A small image super-resolution model, trained from scratch.
Model: 48-pixel images, arch unet, activation leaky_relu.
Training: muon at rate 0.01, 10900 steps, batches of 256.
Rows from block 7 of a small image super-resolution model, named by matrix and row number. Rows with one number belong to one channel. Each number is 200 + 40 x the weight over its row's rms, rounded and kept within 0 to 999. All counts start at 0.
After each channel's rows are labels from the 100 images, of 14848, where the channel reaches its highest value: "colour at peak" is the nearest of a few named colours to the mean colour under the peak. Only what is clearly more common there than usual is listed. The data: capsule endoscopy frames (Kvasir-Capsule). In brackets: how many of the 100.
# convs0: first 3x3 conv (model.mid.1.convs.0.weight, 192x192x3x3, each kernel summed), inputs 0-95
# convs1: second 3x3 conv (model.mid.1.convs.1.weight, 192x192x3x3, transposed, each kernel summed), outputs 0-95

convs0.155,245,198,235,182,196,215,172,164,218,187,188,259,139,182,275,198,247,194,238,205,252,221,250,146,251,182,189,126,187,273,220,185,186,211,250,268,167,207,211,150,131,216,225,269,254,276,111,238,185,249,244,162,173,192,219,211,190,213,219,220,138,311,213,239,204,194,213,138,230,285,193,225,212,166,287,187,233,178,137,169,162,167,223,197,145,146,207,164,230,196,216,283,232,341,182,247
convs1.155,166,233,203,250,180,190,205,168,176,247,216,194,164,291,244,215,155,189,263,295,181,183,261,252,270,202,239,218,230,188,241,219,222,216,200,181,144,203,136,227,189,207,246,247,188,224,182,266,139,190,215,175,169,247,128,148,178,175,198,158,175,197,190,228,213,222,225,206,188,260,256,237,223,179,141,209,254,225,256,147,152,180,194,134,169,107,192,182,63,267,232,196,187,175,235,202
colour at peak: grey (34)

convs0.18,230,155,191,148,201,220,228,210,212,205,238,167,190,207,234,216,200,156,237,226,234,280,168,261,252,215,179,202,225,233,231,165,213,186,242,180,115,193,202,228,269,183,161,231,256,226,247,219,206,221,171,174,205,203,130,210,214,123,268,212,232,128,194,303,233,281,210,260,306,164,172,201,201,202,244,171,225,246,233,235,198,187,222,200,195,160,147,189,222,258,217,271,144,251,171,247
convs1.18,140,231,203,181,182,194,183,266,211,192,174,181,239,196,256,254,135,180,124,186,152,234,262,216,179,203,189,198,225,235,226,179,272,212,190,190,213,228,180,202,284,153,237,186,224,229,272,134,171,180,261,166,162,205,180,116,182,269,241,268,186,174,160,251,250,190,154,102,121,181,230,123,232,163,146,204,205,170,67,186,249,276,281,176,171,191,283,220,141,260,200,198,197,236,207,245
colour at peak: grey (34)

convs0.67,248,210,152,186,241,169,147,198,296,217,266,155,177,177,142,172,210,170,225,175,209,196,229,266,220,249,291,232,184,172,207,222,246,254,186,127,164,202,139,280,223,195,191,188,212,181,195,213,153,190,158,211,229,163,190,129,235,199,224,188,196,157,232,218,218,277,138,252,259,228,158,140,173,213,252,185,246,210,247,264,223,234,154,235,198,261,232,163,239,205,204,243,272,183,217,288
convs1.67,148,183,195,236,192,150,144,194,249,198,247,223,174,220,200,219,194,151,162,171,237,247,252,255,226,236,185,157,216,253,194,185,230,246,191,229,231,183,219,263,246,156,177,140,245,217,184,160,156,185,199,185,151,190,224,136,221,199,217,187,165,147,216,233,191,149,220,129,194,148,160,133,238,219,163,162,211,262,213,151,212,241,149,188,209,168,227,110,210,256,137,130,203,197,149,231
colour at peak: grey (28)

convs0.39,206,219,242,156,227,149,236,173,227,178,206,236,155,167,156,150,218,179,197,294,256,227,189,190,194,139,247,259,144,236,173,214,206,179,183,248,170,170,210,259,230,268,184,176,135,140,232,235,203,193,185,240,177,266,219,244,230,216,247,179,234,161,237,171,174,234,159,195,179,198,265,186,175,220,161,238,211,168,231,113,184,160,156,181,179,249,240,184,239,206,258,154,226,158,156,264
convs1.39,230,188,241,181,242,206,129,151,188,264,179,200,244,269,224,205,149,232,241,191,158,204,241,193,153,194,285,190,197,297,209,231,170,238,177,112,121,270,173,171,261,136,221,175,215,268,153,203,115,198,231,216,266,217,217,207,192,194,164,122,147,236,262,222,253,249,234,161,166,199,238,200,187,183,220,238,212,206,188,226,213,221,208,202,222,251,203,204,207,237,156,216,235,213,227,173
colour at peak: grey (31)

convs0.76,126,153,253,211,93,199,176,270,129,242,183,231,215,220,206,252,162,207,216,192,252,142,128,135,144,176,201,111,204,194,239,227,165,237,173,224,176,158,155,188,186,223,116,204,226,165,184,189,208,226,183,239,186,129,161,197,180,184,142,239,213,230,241,186,191,175,200,220,255,150,170,182,237,186,270,119,241,171,171,191,216,200,177,97,180,79,186,222,206,172,199,199,239,276,123,153
convs1.76,148,229,210,121,222,172,183,175,216,214,216,250,239,179,158,190,163,264,245,222,187,205,181,253,188,234,214,246,209,178,224,206,188,196,193,156,199,217,159,177,195,216,206,147,184,177,284,226,175,176,244,202,149,224,219,215,159,225,215,213,197,177,181,190,168,164,143,180,137,216,214,207,151,207,124,254,322,248,250,156,194,176,221,222,150,288,155,163,140,242,108,234,154,175,210,195
colour at peak: grey (64)

convs0.169,217,167,226,192,172,151,215,239,224,194,226,239,242,233,168,193,231,183,244,230,225,156,169,144,169,195,122,191,244,218,144,266,196,214,191,256,247,196,280,165,195,241,173,225,143,229,137,217,242,235,219,222,190,196,245,191,216,228,190,118,90,205,266,168,248,209,183,213,191,119,173,204,212,203,269,164,173,194,302,232,216,182,163,227,169,171,227,254,202,187,215,134,238,253,234,158
convs1.169,177,267,197,183,195,172,207,195,159,172,163,192,222,217,177,191,211,169,158,106,212,157,192,198,121,171,217,226,190,177,188,195,195,303,194,165,208,223,219,206,234,93,195,118,194,204,241,172,202,217,204,121,256,311,220,209,218,178,187,291,228,126,164,299,206,183,200,262,166,142,209,229,183,204,110,275,207,150,146,181,190,245,176,214,227,231,191,171,142,228,170,204,158,243,203,179
colour at peak: grey (29)

convs0.140,199,188,157,158,130,191,203,249,221,202,194,278,220,252,166,162,203,248,228,187,177,234,146,218,131,299,252,149,170,148,224,189,154,168,179,99,261,196,279,187,192,192,155,239,187,249,156,224,81,172,168,185,99,218,235,211,183,279,211,205,145,253,242,173,226,225,197,211,165,135,215,197,195,212,258,127,183,155,181,277,129,221,181,140,198,148,197,208,157,185,205,226,142,197,199,170
convs1.140,143,146,205,225,170,224,176,200,199,186,178,242,235,240,234,261,210,178,150,246,206,154,149,189,213,201,177,189,234,143,153,224,223,176,194,176,138,170,203,204,212,247,216,219,192,231,186,244,213,190,217,212,241,117,246,153,199,191,168,203,166,264,223,183,253,236,206,201,235,216,200,209,235,215,296,151,199,277,249,237,204,115,207,195,202,122,171,241,183,197,146,274,185,200,219,223
colour at peak: orange (40)