Weights of a small image super-resolution model: widths [96, 96, 192].
Rows from block 7 of a small image super-resolution model, named by matrix and row number. Rows with one number belong to one channel. Each number is 200 + 40 x the weight over its row's rms, rounded and kept within 0 to 999. All counts start at 0. After the name is the row's rms in percent of the matrix's.
After each channel's rows are labels from the 100 images, of 14848, where the channel reaches its highest value: "patch colour" is the nearest of a few named colours to the mean colour under the peak; "place" is the part of the image that holds the peak. Only what is clearly more common there than usual is listed. The data: capsule endoscopy frames (Kvasir-Capsule). In brackets: how many of the 100.
# convs0: first 3x3 conv (model.mid.1.convs.0.weight, 192x192x3x3, each kernel summed), inputs 96-191
# convs1: second 3x3 conv (model.mid.1.convs.1.weight, 192x192x3x3, transposed, each kernel summed), outputs 96-191

convs0.67,089,235,203,234,211,238,210,233,226,211,182,164,139,174,188,225,202,257,292,272,88,242,243,173,167,218,163,217,217,211,213,297,221,155,179,261,185,234,224,228,140,171,180,226,235,272,223,143,177,174,190,246,178,247,235,192,199,203,151,188,165,241,220,168,206,144,231,265,211,234,194,213,228,213,250,170,264,104,215,116,221,273,128,204,219,231,187,207,172,219,220,220,242,188,214,213,173
convs1.67,076,183,290,203,120,145,231,185,142,159,195,222,201,266,175,239,281,171,184,187,238,192,157,116,219,223,228,161,132,228,228,159,211,256,145,196,230,225,227,246,174,194,202,160,247,173,172,146,192,209,248,192,132,234,215,256,278,242,242,178,269,232,198,211,213,266,155,239,191,151,230,151,179,197,113,194,258,166,191,192,266,254,141,176,111,158,209,242,185,205,140,186,186,231,293,203,249
patch colour: grey (28)
place: top left (30)

convs0.39,092,144,215,130,265,219,180,215,186,153,250,193,162,166,214,129,222,184,190,225,338,210,241,204,275,209,315,223,188,229,162,264,238,185,164,163,180,148,251,266,171,241,266,201,184,198,170,244,234,182,200,186,232,246,229,161,173,160,204,142,284,197,223,289,214,211,235,206,205,107,204,212,186,136,225,193,138,221,241,153,181,244,237,157,237,165,152,168,242,154,173,228,210,199,175,165,223
convs1.39,094,178,250,169,187,191,201,149,136,233,101,168,280,232,133,202,194,208,209,248,140,238,234,213,202,164,240,223,97,199,263,190,254,184,220,224,279,190,243,240,215,224,234,185,227,166,107,157,211,203,143,162,216,257,244,221,199,198,175,280,179,215,175,216,221,301,195,185,164,254,261,264,153,219,213,211,143,155,162,256,219,199,243,177,177,190,132,184,218,177,192,204,188,250,158,209,147
patch colour: grey (31)
place: bottom left (36); bottom centre (31)

convs0.169,090,147,200,183,213,250,177,220,253,156,202,231,280,215,274,197,260,170,179,227,304,158,221,188,224,143,157,188,229,206,229,212,180,191,160,241,276,243,222,199,236,254,176,210,260,219,143,270,225,230,177,192,265,180,240,195,208,217,193,180,203,146,222,214,226,236,222,209,278,164,254,136,274,189,160,270,221,125,146,123,195,182,279,192,249,187,207,205,260,179,199,187,192,251,116,243,195
convs1.169,097,203,168,252,252,184,219,237,203,213,204,204,243,270,114,255,141,166,165,154,178,180,204,187,267,196,284,252,247,190,176,193,152,252,180,169,177,105,196,168,142,117,202,248,131,162,193,160,139,176,160,273,217,201,206,182,197,197,237,285,189,200,183,210,173,224,162,180,188,207,243,200,222,160,198,277,225,202,172,216,206,232,167,200,217,209,169,201,268,147,195,238,157,154,244,166,187
patch colour: grey (29)
place: bottom left (32); middle left (29)

convs0.89,091,223,247,203,207,219,175,226,241,272,173,227,200,227,182,191,216,212,217,211,147,213,126,233,189,129,191,185,266,225,186,140,221,168,255,194,229,196,182,190,181,201,186,223,227,165,183,123,177,155,179,201,221,180,256,225,208,218,194,161,259,228,209,273,244,100,154,248,221,224,197,208,257,215,256,228,221,320,172,192,245,171,182,249,273,199,273,319,168,252,179,118,258,170,217,149,189
convs1.89,078,212,249,170,226,271,131,210,206,203,250,256,187,237,204,284,224,202,169,233,168,245,206,223,170,165,221,219,182,181,206,163,201,186,191,196,241,167,220,319,130,146,139,170,155,246,259,199,125,233,216,190,254,249,237,208,184,163,204,250,193,167,210,156,271,165,238,198,186,233,206,256,268,100,190,211,164,160,122,155,169,248,190,233,224,189,177,246,230,217,285,181,209,167,242,172,270
patch colour: grey (48)
place: top centre (67)

convs0.76,094,230,142,192,221,205,174,171,232,119,203,208,169,212,198,155,177,221,243,172,236,191,207,188,170,256,264,200,281,134,147,139,218,195,116,261,225,202,172,214,223,117,134,161,218,188,152,227,171,161,207,171,225,142,154,240,214,204,210,224,277,231,181,196,209,193,154,180,231,224,163,201,168,244,214,177,163,219,216,240,204,209,175,183,174,134,185,229,159,146,235,178,172,212,206,266,131
convs1.76,094,160,166,191,163,162,189,195,110,154,211,163,227,177,226,252,121,178,195,233,147,206,208,200,244,215,224,235,175,251,218,191,164,287,237,194,186,215,191,219,148,168,182,168,160,208,242,150,200,164,238,232,190,206,155,240,170,119,228,282,183,128,172,166,152,151,210,221,206,154,245,210,192,157,170,160,192,202,133,176,246,132,158,199,267,148,248,297,148,187,153,158,193,191,66,195,130
patch colour: grey (64)
place: top centre (57)

convs0.18,094,264,263,235,242,194,82,184,194,186,215,164,218,222,186,269,215,192,147,193,113,250,207,181,178,247,184,189,175,217,130,241,201,186,254,233,203,248,305,162,174,150,174,239,233,227,171,144,226,134,215,181,170,263,148,226,159,184,209,212,187,247,277,203,248,188,155,266,197,177,176,238,223,247,238,250,177,272,206,203,150,234,207,163,191,250,255,209,176,140,179,200,198,207,275,167,194
convs1.18,077,166,265,176,151,173,156,210,179,243,200,257,198,235,225,228,213,204,196,156,191,187,217,215,200,261,173,168,193,223,190,214,248,236,169,232,283,191,215,225,281,181,266,148,169,213,211,178,213,243,223,173,202,215,230,241,192,231,176,195,228,204,218,156,168,215,129,202,127,220,197,221,206,143,158,257,216,193,71,220,254,261,184,214,226,235,203,218,220,173,169,165,185,188,183,222,193
patch colour: grey (34)
place: bottom left (32)

convs0.16,099,174,186,221,260,225,176,209,184,267,178,162,245,224,178,229,170,166,119,194,187,289,198,219,193,159,223,194,164,229,184,205,227,194,237,143,252,193,191,154,157,283,153,177,177,205,133,185,201,165,175,161,191,219,254,165,173,132,209,124,257,170,176,115,204,193,172,230,103,228,185,205,181,259,192,218,203,279,156,202,148,170,244,208,183,163,211,172,268,154,165,182,236,260,178,157,213
convs1.16,105,280,209,181,239,207,170,159,300,202,190,201,128,187,187,233,184,121,119,182,197,221,236,210,172,177,204,167,253,205,238,247,221,180,109,206,241,149,156,252,223,177,189,164,153,176,149,206,259,121,137,169,182,251,255,173,167,189,188,221,218,281,150,206,294,196,154,175,195,230,261,256,210,148,218,181,224,200,195,181,189,190,229,159,157,221,136,276,137,231,232,200,282,127,213,194,206
patch colour: grey (38)
place: top centre (53)

convs0.140,100,157,212,238,239,245,227,260,212,226,220,180,158,170,233,173,208,244,220,177,206,233,218,268,201,176,171,119,150,199,199,158,264,197,169,194,261,190,170,109,197,206,185,233,164,153,217,151,222,283,213,181,149,194,181,176,224,211,151,174,208,209,184,145,220,186,166,198,161,220,257,174,198,102,252,191,153,223,136,137,171,208,227,257,169,242,277,181,221,206,177,219,199,210,197,191,252
convs1.140,092,146,173,104,242,215,223,218,236,260,228,215,157,245,176,209,184,235,237,270,276,235,174,231,155,237,181,198,200,191,179,219,274,232,143,199,179,131,252,170,117,156,199,205,239,175,214,296,169,205,232,173,153,205,223,191,188,138,209,216,201,271,201,229,241,242,227,176,112,119,207,151,98,154,260,232,213,197,246,174,158,253,225,171,253,202,301,227,109,207,190,123,140,219,236,186,198
patch colour: orange (40)
place: bottom centre (30)