{"crop_scale_min": 0.7, "norm": "instancenorm", "hidden_act": "leaky_relu", "residual_init": "zero_last", "adamw_lr_other_params": 0.00083}
Rows from block 5, named by matrix and row number. Rows with one number belong to one channel. Each number is 200 + 30 x the weight over its row's rms, rounded and kept within 0 to 999. All counts start at 0. After the name is the row's rms in percent of the matrix's.
# convs0: first 3x3 conv (model.enc.1.2.convs.0.weight, 96x96x3x3), inputs 60-79, a 3x3 kernel for each
# convs1: second 3x3 conv (model.enc.1.2.convs.1.weight, 96x96x3x3, transposed), outputs 60-79, a 3x3 kernel for each
convs0.69,101,221,219,194,183,184,204,164,209,210,157,202,271,175,184,241,205,256,276,165,136,154,186,136,108,205,157,161,222,181,160,238,216,231,193,149,166,207,225,222,272,214,213,202,280,202,174,202,207,176,227,175,209,219,199,261,201,258,230,268,223,209,195,230,236,236,212,196,201,171,207,158,177,178,197,199,239,205,202,208,201,166,154,220,222,195,218,218,200,208,235,195,167,218,191,177,221,220,175,182,192,174,154,247,139,168,223,182,153,204,233,270,173,235,238,207,209,216,241,195,229,251,236,254,211,220,218,198,232,203,209,194,251,225,233,222,174,214,198,175,145,172,204,183,182,209,216,201,180,227,203,187,247,237,182,198,231,177,167,183,174,170,146,195,198,159,243,198,181,207,164,222,191,201,159,174,167,183,142,200,158
convs1.69,089,189,142,218,275,222,188,214,179,140,260,227,232,210,181,181,211,147,150,233,208,127,196,203,161,269,206,184,211,182,195,236,228,223,186,160,161,188,223,164,218,243,158,218,262,216,173,204,145,179,167,191,187,196,218,179,201,185,183,175,174,176,169,134,209,186,191,200,146,224,191,150,195,197,179,235,185,187,200,193,187,186,218,170,188,157,196,214,170,161,168,221,219,182,195,208,167,224,189,161,170,234,211,131,198,220,161,185,180,191,173,209,208,202,187,195,168,147,222,236,242,158,176,143,169,158,118,153,181,147,209,190,201,187,205,176,211,144,214,154,149,137,186,149,128,183,183,212,234,205,195,220,191,194,233,270,196,221,239,170,219,214,162,207,243,195,209,240,247,202,244,244,219,174,190,174,169,161,184,166,163
convs0.70,091,194,259,209,218,237,200,164,199,187,222,220,196,243,232,157,240,242,133,210,207,218,156,176,198,208,201,235,155,182,167,166,195,208,210,208,215,150,186,182,207,189,191,204,183,194,165,154,180,189,179,193,228,217,243,202,231,195,194,185,227,152,160,178,196,171,127,242,162,198,185,152,157,214,222,149,237,242,206,145,190,144,236,252,193,305,309,216,272,298,194,213,167,207,161,164,157,242,255,254,220,251,218,184,215,222,173,165,168,190,189,137,226,197,193,214,154,158,185,244,247,174,236,202,146,155,204,152,160,228,133,189,175,114,139,176,184,180,173,183,201,182,191,207,179,214,182,202,229,172,227,164,210,242,196,224,193,195,207,173,204,190,167,207,241,213,201,203,204,232,232,259,173,238,248,173,194,199,84,133,172
convs1.70,086,196,245,198,169,223,196,195,254,192,157,179,212,187,220,245,206,212,237,201,170,194,191,158,232,152,174,212,203,213,220,207,172,189,209,183,192,190,209,196,200,200,213,202,201,198,227,233,219,249,232,204,197,194,213,186,198,202,207,244,283,155,208,189,246,228,218,246,205,182,243,208,158,179,182,193,239,198,222,214,212,260,220,237,150,229,221,182,196,265,275,241,213,208,184,191,254,194,198,242,193,178,207,180,143,172,212,148,186,216,192,206,217,201,240,223,201,198,187,219,176,233,216,161,181,229,222,160,177,204,190,234,255,210,203,230,242,236,229,213,240,237,211,169,173,235,235,201,211,223,161,179,159,166,203,202,203,219,216,228,189,198,208,180,220,246,196,259,281,228,205,252,160,230,252,150,192,216,136,133,166
convs0.71,104,163,250,216,230,234,203,166,196,194,177,224,234,195,159,223,224,182,185,224,202,234,232,126,184,204,249,220,144,212,183,211,258,156,194,222,182,210,148,203,242,192,274,176,216,201,188,255,191,211,270,112,208,153,203,179,178,196,154,176,172,218,133,202,185,168,212,233,188,180,223,176,153,150,254,204,151,239,185,138,214,223,190,213,175,195,182,201,218,208,184,258,236,173,237,174,217,226,187,152,171,194,167,166,261,198,216,279,183,138,191,181,205,175,154,260,247,219,174,166,227,185,161,206,199,180,200,228,197,236,238,214,242,193,253,232,173,204,187,234,287,174,186,136,197,242,190,202,196,150,222,218,202,167,212,217,198,174,249,189,166,176,230,199,221,130,174,198,167,214,185,220,203,183,224,227,194,209,217,208,236
convs1.71,109,208,221,192,192,218,178,196,220,199,177,187,183,178,209,188,192,182,170,162,228,182,229,175,203,244,205,200,215,258,221,236,219,231,222,185,228,164,169,174,180,137,144,133,165,215,224,216,216,216,261,188,250,204,140,186,233,210,230,189,196,196,212,230,172,191,226,156,182,222,203,217,237,215,191,159,186,134,172,262,200,119,218,170,188,216,206,203,213,211,202,188,181,202,202,224,227,195,231,196,178,173,204,171,241,224,202,208,192,228,210,186,267,254,208,231,243,209,170,191,220,178,138,210,265,190,229,203,190,164,165,157,170,192,209,214,181,223,212,219,216,222,177,217,231,148,126,200,209,243,317,228,189,190,204,154,216,171,194,214,228,224,192,227,295,201,274,218,194,230,183,228,204,179,195,221,164,255,208,173,267
convs0.72,101,221,195,215,215,213,244,223,212,201,239,235,228,166,184,204,242,192,214,190,188,155,206,195,174,209,200,237,223,307,235,185,138,108,214,273,179,190,176,163,224,246,249,185,173,170,211,138,169,184,220,188,203,222,177,198,227,223,205,245,194,185,176,216,195,180,99,214,252,172,195,212,128,165,233,169,197,239,268,218,228,219,209,216,220,192,241,201,193,202,210,216,254,182,228,179,173,207,180,236,207,182,260,213,178,156,223,156,186,191,139,212,213,238,230,225,228,177,216,188,241,191,201,171,172,195,184,178,202,224,183,190,173,209,167,181,222,208,200,166,186,168,239,215,215,203,208,180,179,170,195,198,136,207,150,216,249,243,205,215,255,171,209,167,247,222,166,187,183,240,204,213,209,194,227,193,228,238,206,204,240
convs1.72,104,213,177,193,235,246,198,178,159,161,184,193,177,155,172,184,207,208,171,207,168,164,207,237,184,207,230,200,159,160,192,218,205,251,196,168,233,192,179,195,150,175,143,251,205,218,191,176,154,221,201,195,196,214,228,206,188,173,202,179,217,202,172,189,250,226,221,203,159,179,198,174,205,193,198,173,183,230,249,199,285,216,172,208,178,155,140,123,188,195,182,200,208,186,243,190,240,190,141,213,197,214,196,146,152,183,216,191,217,175,158,177,263,254,258,246,189,212,201,124,154,332,195,211,175,175,181,213,211,200,169,201,226,220,195,235,188,236,214,183,187,182,191,178,151,229,233,236,142,154,180,196,202,160,214,224,181,211,193,196,190,196,193,187,214,207,186,212,170,217,248,212,226,179,246,231,202,209,186,221,203
convs0.73,102,191,222,232,204,208,211,211,246,201,214,182,227,171,239,174,206,193,140,225,233,186,243,232,170,252,221,178,256,167,198,213,188,181,207,190,226,195,217,221,253,207,211,192,140,182,174,144,125,169,190,156,184,200,205,231,249,230,211,235,208,240,221,225,213,149,170,234,198,212,198,182,206,264,248,207,239,229,174,234,209,190,163,194,211,196,177,193,197,192,191,162,146,152,181,194,249,217,200,199,301,245,260,244,172,229,185,140,177,133,128,201,169,214,250,195,251,208,174,209,222,182,208,217,203,188,212,208,189,189,240,199,181,201,192,176,205,157,232,177,184,254,170,196,182,195,184,172,190,167,198,190,245,221,161,155,159,169,232,242,165,237,219,190,220,189,170,144,128,172,128,234,216,234,202,165,236,189,203,193,156
convs1.73,117,182,185,262,175,203,208,207,201,206,216,172,154,205,93,207,166,155,159,247,192,201,241,235,227,212,182,162,164,212,228,157,172,151,216,210,178,171,195,155,196,228,177,183,182,176,158,234,228,202,272,264,281,275,217,205,218,196,212,195,191,155,181,207,182,188,196,186,181,214,191,234,221,213,190,200,225,197,215,226,202,206,113,157,203,198,178,157,176,184,197,207,165,190,220,226,232,248,220,193,199,228,194,199,217,180,184,180,135,220,170,178,178,179,211,150,180,189,205,191,204,220,220,220,200,230,223,227,201,195,172,115,167,201,206,226,191,214,223,212,237,233,186,167,148,189,171,183,196,254,250,186,192,214,201,215,181,221,234,145,215,182,162,154,192,234,219,209,224,205,168,177,204,187,144,206,204,183,223,230,218
convs0.74,105,218,216,186,171,229,217,198,213,233,172,243,204,184,214,240,178,190,214,207,214,210,203,246,179,267,283,201,202,220,231,193,193,182,218,213,172,195,191,224,179,153,169,246,174,221,212,262,155,153,175,261,188,204,252,188,224,161,236,170,138,247,163,139,205,198,235,212,245,230,192,173,150,299,208,222,289,214,212,181,170,221,211,189,251,170,227,219,177,197,242,159,230,101,221,286,221,206,214,197,214,218,199,206,232,186,239,169,210,192,246,237,224,149,245,232,222,237,200,175,213,184,191,215,227,225,152,208,199,207,163,206,240,236,203,202,175,204,244,142,199,212,189,182,262,192,211,180,206,199,172,194,178,228,177,180,181,172,188,161,194,171,211,181,227,224,191,222,218,195,257,234,196,222,181,187,154,170,197,164,187
convs1.74,094,148,145,190,204,226,213,184,185,176,280,217,221,212,191,203,236,244,231,235,196,133,218,225,230,168,202,226,229,171,219,205,228,204,195,213,202,240,196,221,187,205,246,238,201,184,148,187,253,234,180,249,200,144,214,228,191,173,199,232,162,150,201,198,235,213,218,203,160,192,159,151,137,251,194,267,234,198,169,183,182,268,206,164,226,210,232,252,161,209,238,228,181,146,281,218,179,258,227,169,172,214,206,214,156,209,163,189,199,185,197,218,156,171,146,175,202,158,247,226,203,184,204,210,170,184,241,222,248,159,170,217,219,189,203,193,222,226,213,196,187,229,187,211,226,193,239,191,272,213,214,206,232,229,243,262,241,183,239,202,126,237,217,169,220,204,174,168,199,164,158,210,194,204,201,204,193,195,177,189,218
convs0.75,106,216,234,187,200,299,220,186,248,203,203,208,184,217,208,174,204,220,193,239,215,207,272,230,208,166,180,241,199,190,211,203,184,194,159,211,205,178,167,212,232,130,165,213,171,198,229,268,231,265,210,225,198,184,217,203,221,231,213,193,207,187,180,218,253,194,190,196,194,197,218,199,159,248,197,206,229,180,171,198,218,201,177,198,166,279,251,189,216,241,188,205,261,209,236,251,200,216,227,224,192,198,252,209,141,155,189,194,187,218,186,192,236,235,163,180,201,187,197,223,205,227,223,229,197,183,240,172,189,197,182,182,192,186,197,215,213,230,153,156,204,210,144,215,175,191,184,189,154,223,229,181,233,240,221,219,192,209,172,204,188,224,195,231,191,184,218,208,210,164,181,202,200,204,215,223,145,186,213,165,188
convs1.75,091,200,230,189,204,203,232,206,208,196,260,199,211,197,190,216,213,218,167,181,136,221,219,155,210,217,189,218,222,198,164,203,133,166,220,176,185,190,202,196,193,205,200,201,204,212,197,215,232,207,174,192,173,165,227,202,221,206,216,200,197,164,204,208,178,192,209,179,188,185,199,163,184,211,224,245,241,257,232,213,210,160,156,246,247,157,193,226,170,159,215,204,271,228,203,195,176,220,216,175,199,210,238,222,219,211,201,221,234,183,198,203,225,182,157,241,230,225,206,217,241,183,215,199,153,200,173,169,221,201,140,243,274,137,214,172,225,241,211,165,174,198,196,240,186,173,199,198,175,211,178,197,171,125,208,277,221,197,252,251,221,230,226,182,215,195,165,172,191,148,160,156,196,195,218,201,135,152,180,162,190
convs0.76,102,198,205,145,191,158,187,141,191,213,198,176,217,167,166,180,190,188,190,195,183,188,160,141,147,251,173,220,228,193,159,233,143,188,182,152,161,179,249,204,191,285,169,213,191,209,206,206,206,196,141,175,216,207,205,215,230,231,203,222,252,224,220,175,150,159,207,183,166,261,181,185,178,199,158,187,256,187,127,190,187,179,187,177,165,222,190,167,200,200,190,202,188,181,221,204,224,183,161,214,161,150,176,200,208,218,237,199,158,192,189,197,197,229,157,181,210,198,224,209,201,198,223,247,136,138,186,180,215,227,215,212,200,177,220,215,195,212,157,192,175,209,178,182,173,203,199,243,169,190,175,170,176,217,230,223,173,233,197,163,201,222,220,191,162,198,226,273,193,216,212,207,174,163,173,216,229,212,236,235,215
convs1.76,105,224,228,216,202,180,189,159,150,186,114,152,182,183,192,179,167,167,169,170,188,220,173,146,140,208,202,164,184,199,218,221,212,244,170,161,179,210,203,192,249,229,186,210,212,233,201,180,180,176,219,296,179,267,236,195,170,224,213,176,195,246,185,198,242,161,193,218,134,149,229,172,211,138,189,174,182,174,169,196,205,187,217,189,170,190,182,233,169,164,168,215,179,167,192,164,169,160,150,160,183,193,151,189,162,178,144,210,236,228,198,175,215,194,192,260,202,213,220,126,182,224,173,188,212,223,180,226,191,189,205,180,162,201,162,211,191,208,199,234,228,197,224,237,209,201,169,186,174,162,188,134,212,190,170,155,152,187,161,181,208,228,208,211,156,222,183,193,228,174,222,214,172,182,178,189,173,166,157,162,141
convs0.77,099,158,200,210,205,216,234,205,257,252,254,240,210,235,193,198,214,214,239,181,170,179,181,187,144,189,154,159,164,187,215,200,191,216,166,172,165,216,198,231,215,217,229,185,203,218,191,222,217,196,195,213,180,186,185,252,273,223,244,266,228,215,242,245,186,141,232,231,237,210,221,192,197,176,217,210,193,163,148,176,171,206,224,186,222,244,267,219,260,262,217,213,209,152,187,193,206,149,167,182,173,209,199,203,208,179,205,149,180,204,247,227,208,242,214,197,226,190,193,277,261,220,253,288,184,183,227,218,208,251,164,211,200,157,193,201,149,168,165,169,157,154,200,160,191,227,229,217,199,207,225,226,194,223,163,163,209,177,180,233,200,176,188,162,191,174,196,196,205,224,189,230,209,138,199,190,135,173,195,180,222
convs1.77,106,200,224,233,210,256,223,191,221,177,191,161,183,212,238,190,217,214,213,223,183,185,207,228,169,227,219,181,199,208,215,215,216,214,198,202,224,211,211,218,191,167,156,216,170,177,222,241,184,185,202,172,193,183,184,170,206,206,185,161,200,214,176,168,240,225,229,251,220,195,217,229,198,235,204,205,232,176,169,218,211,205,192,182,140,162,194,183,117,194,184,216,215,220,213,231,229,238,207,217,211,242,252,216,186,190,248,208,208,189,220,241,186,195,169,211,205,203,237,241,189,229,236,197,234,302,273,173,209,187,160,245,206,200,186,183,163,159,175,188,169,175,211,187,196,203,227,164,197,181,187,156,162,192,231,210,169,215,167,173,245,202,187,241,256,220,282,242,223,251,206,192,189,202,227,186,172,219,189,155,165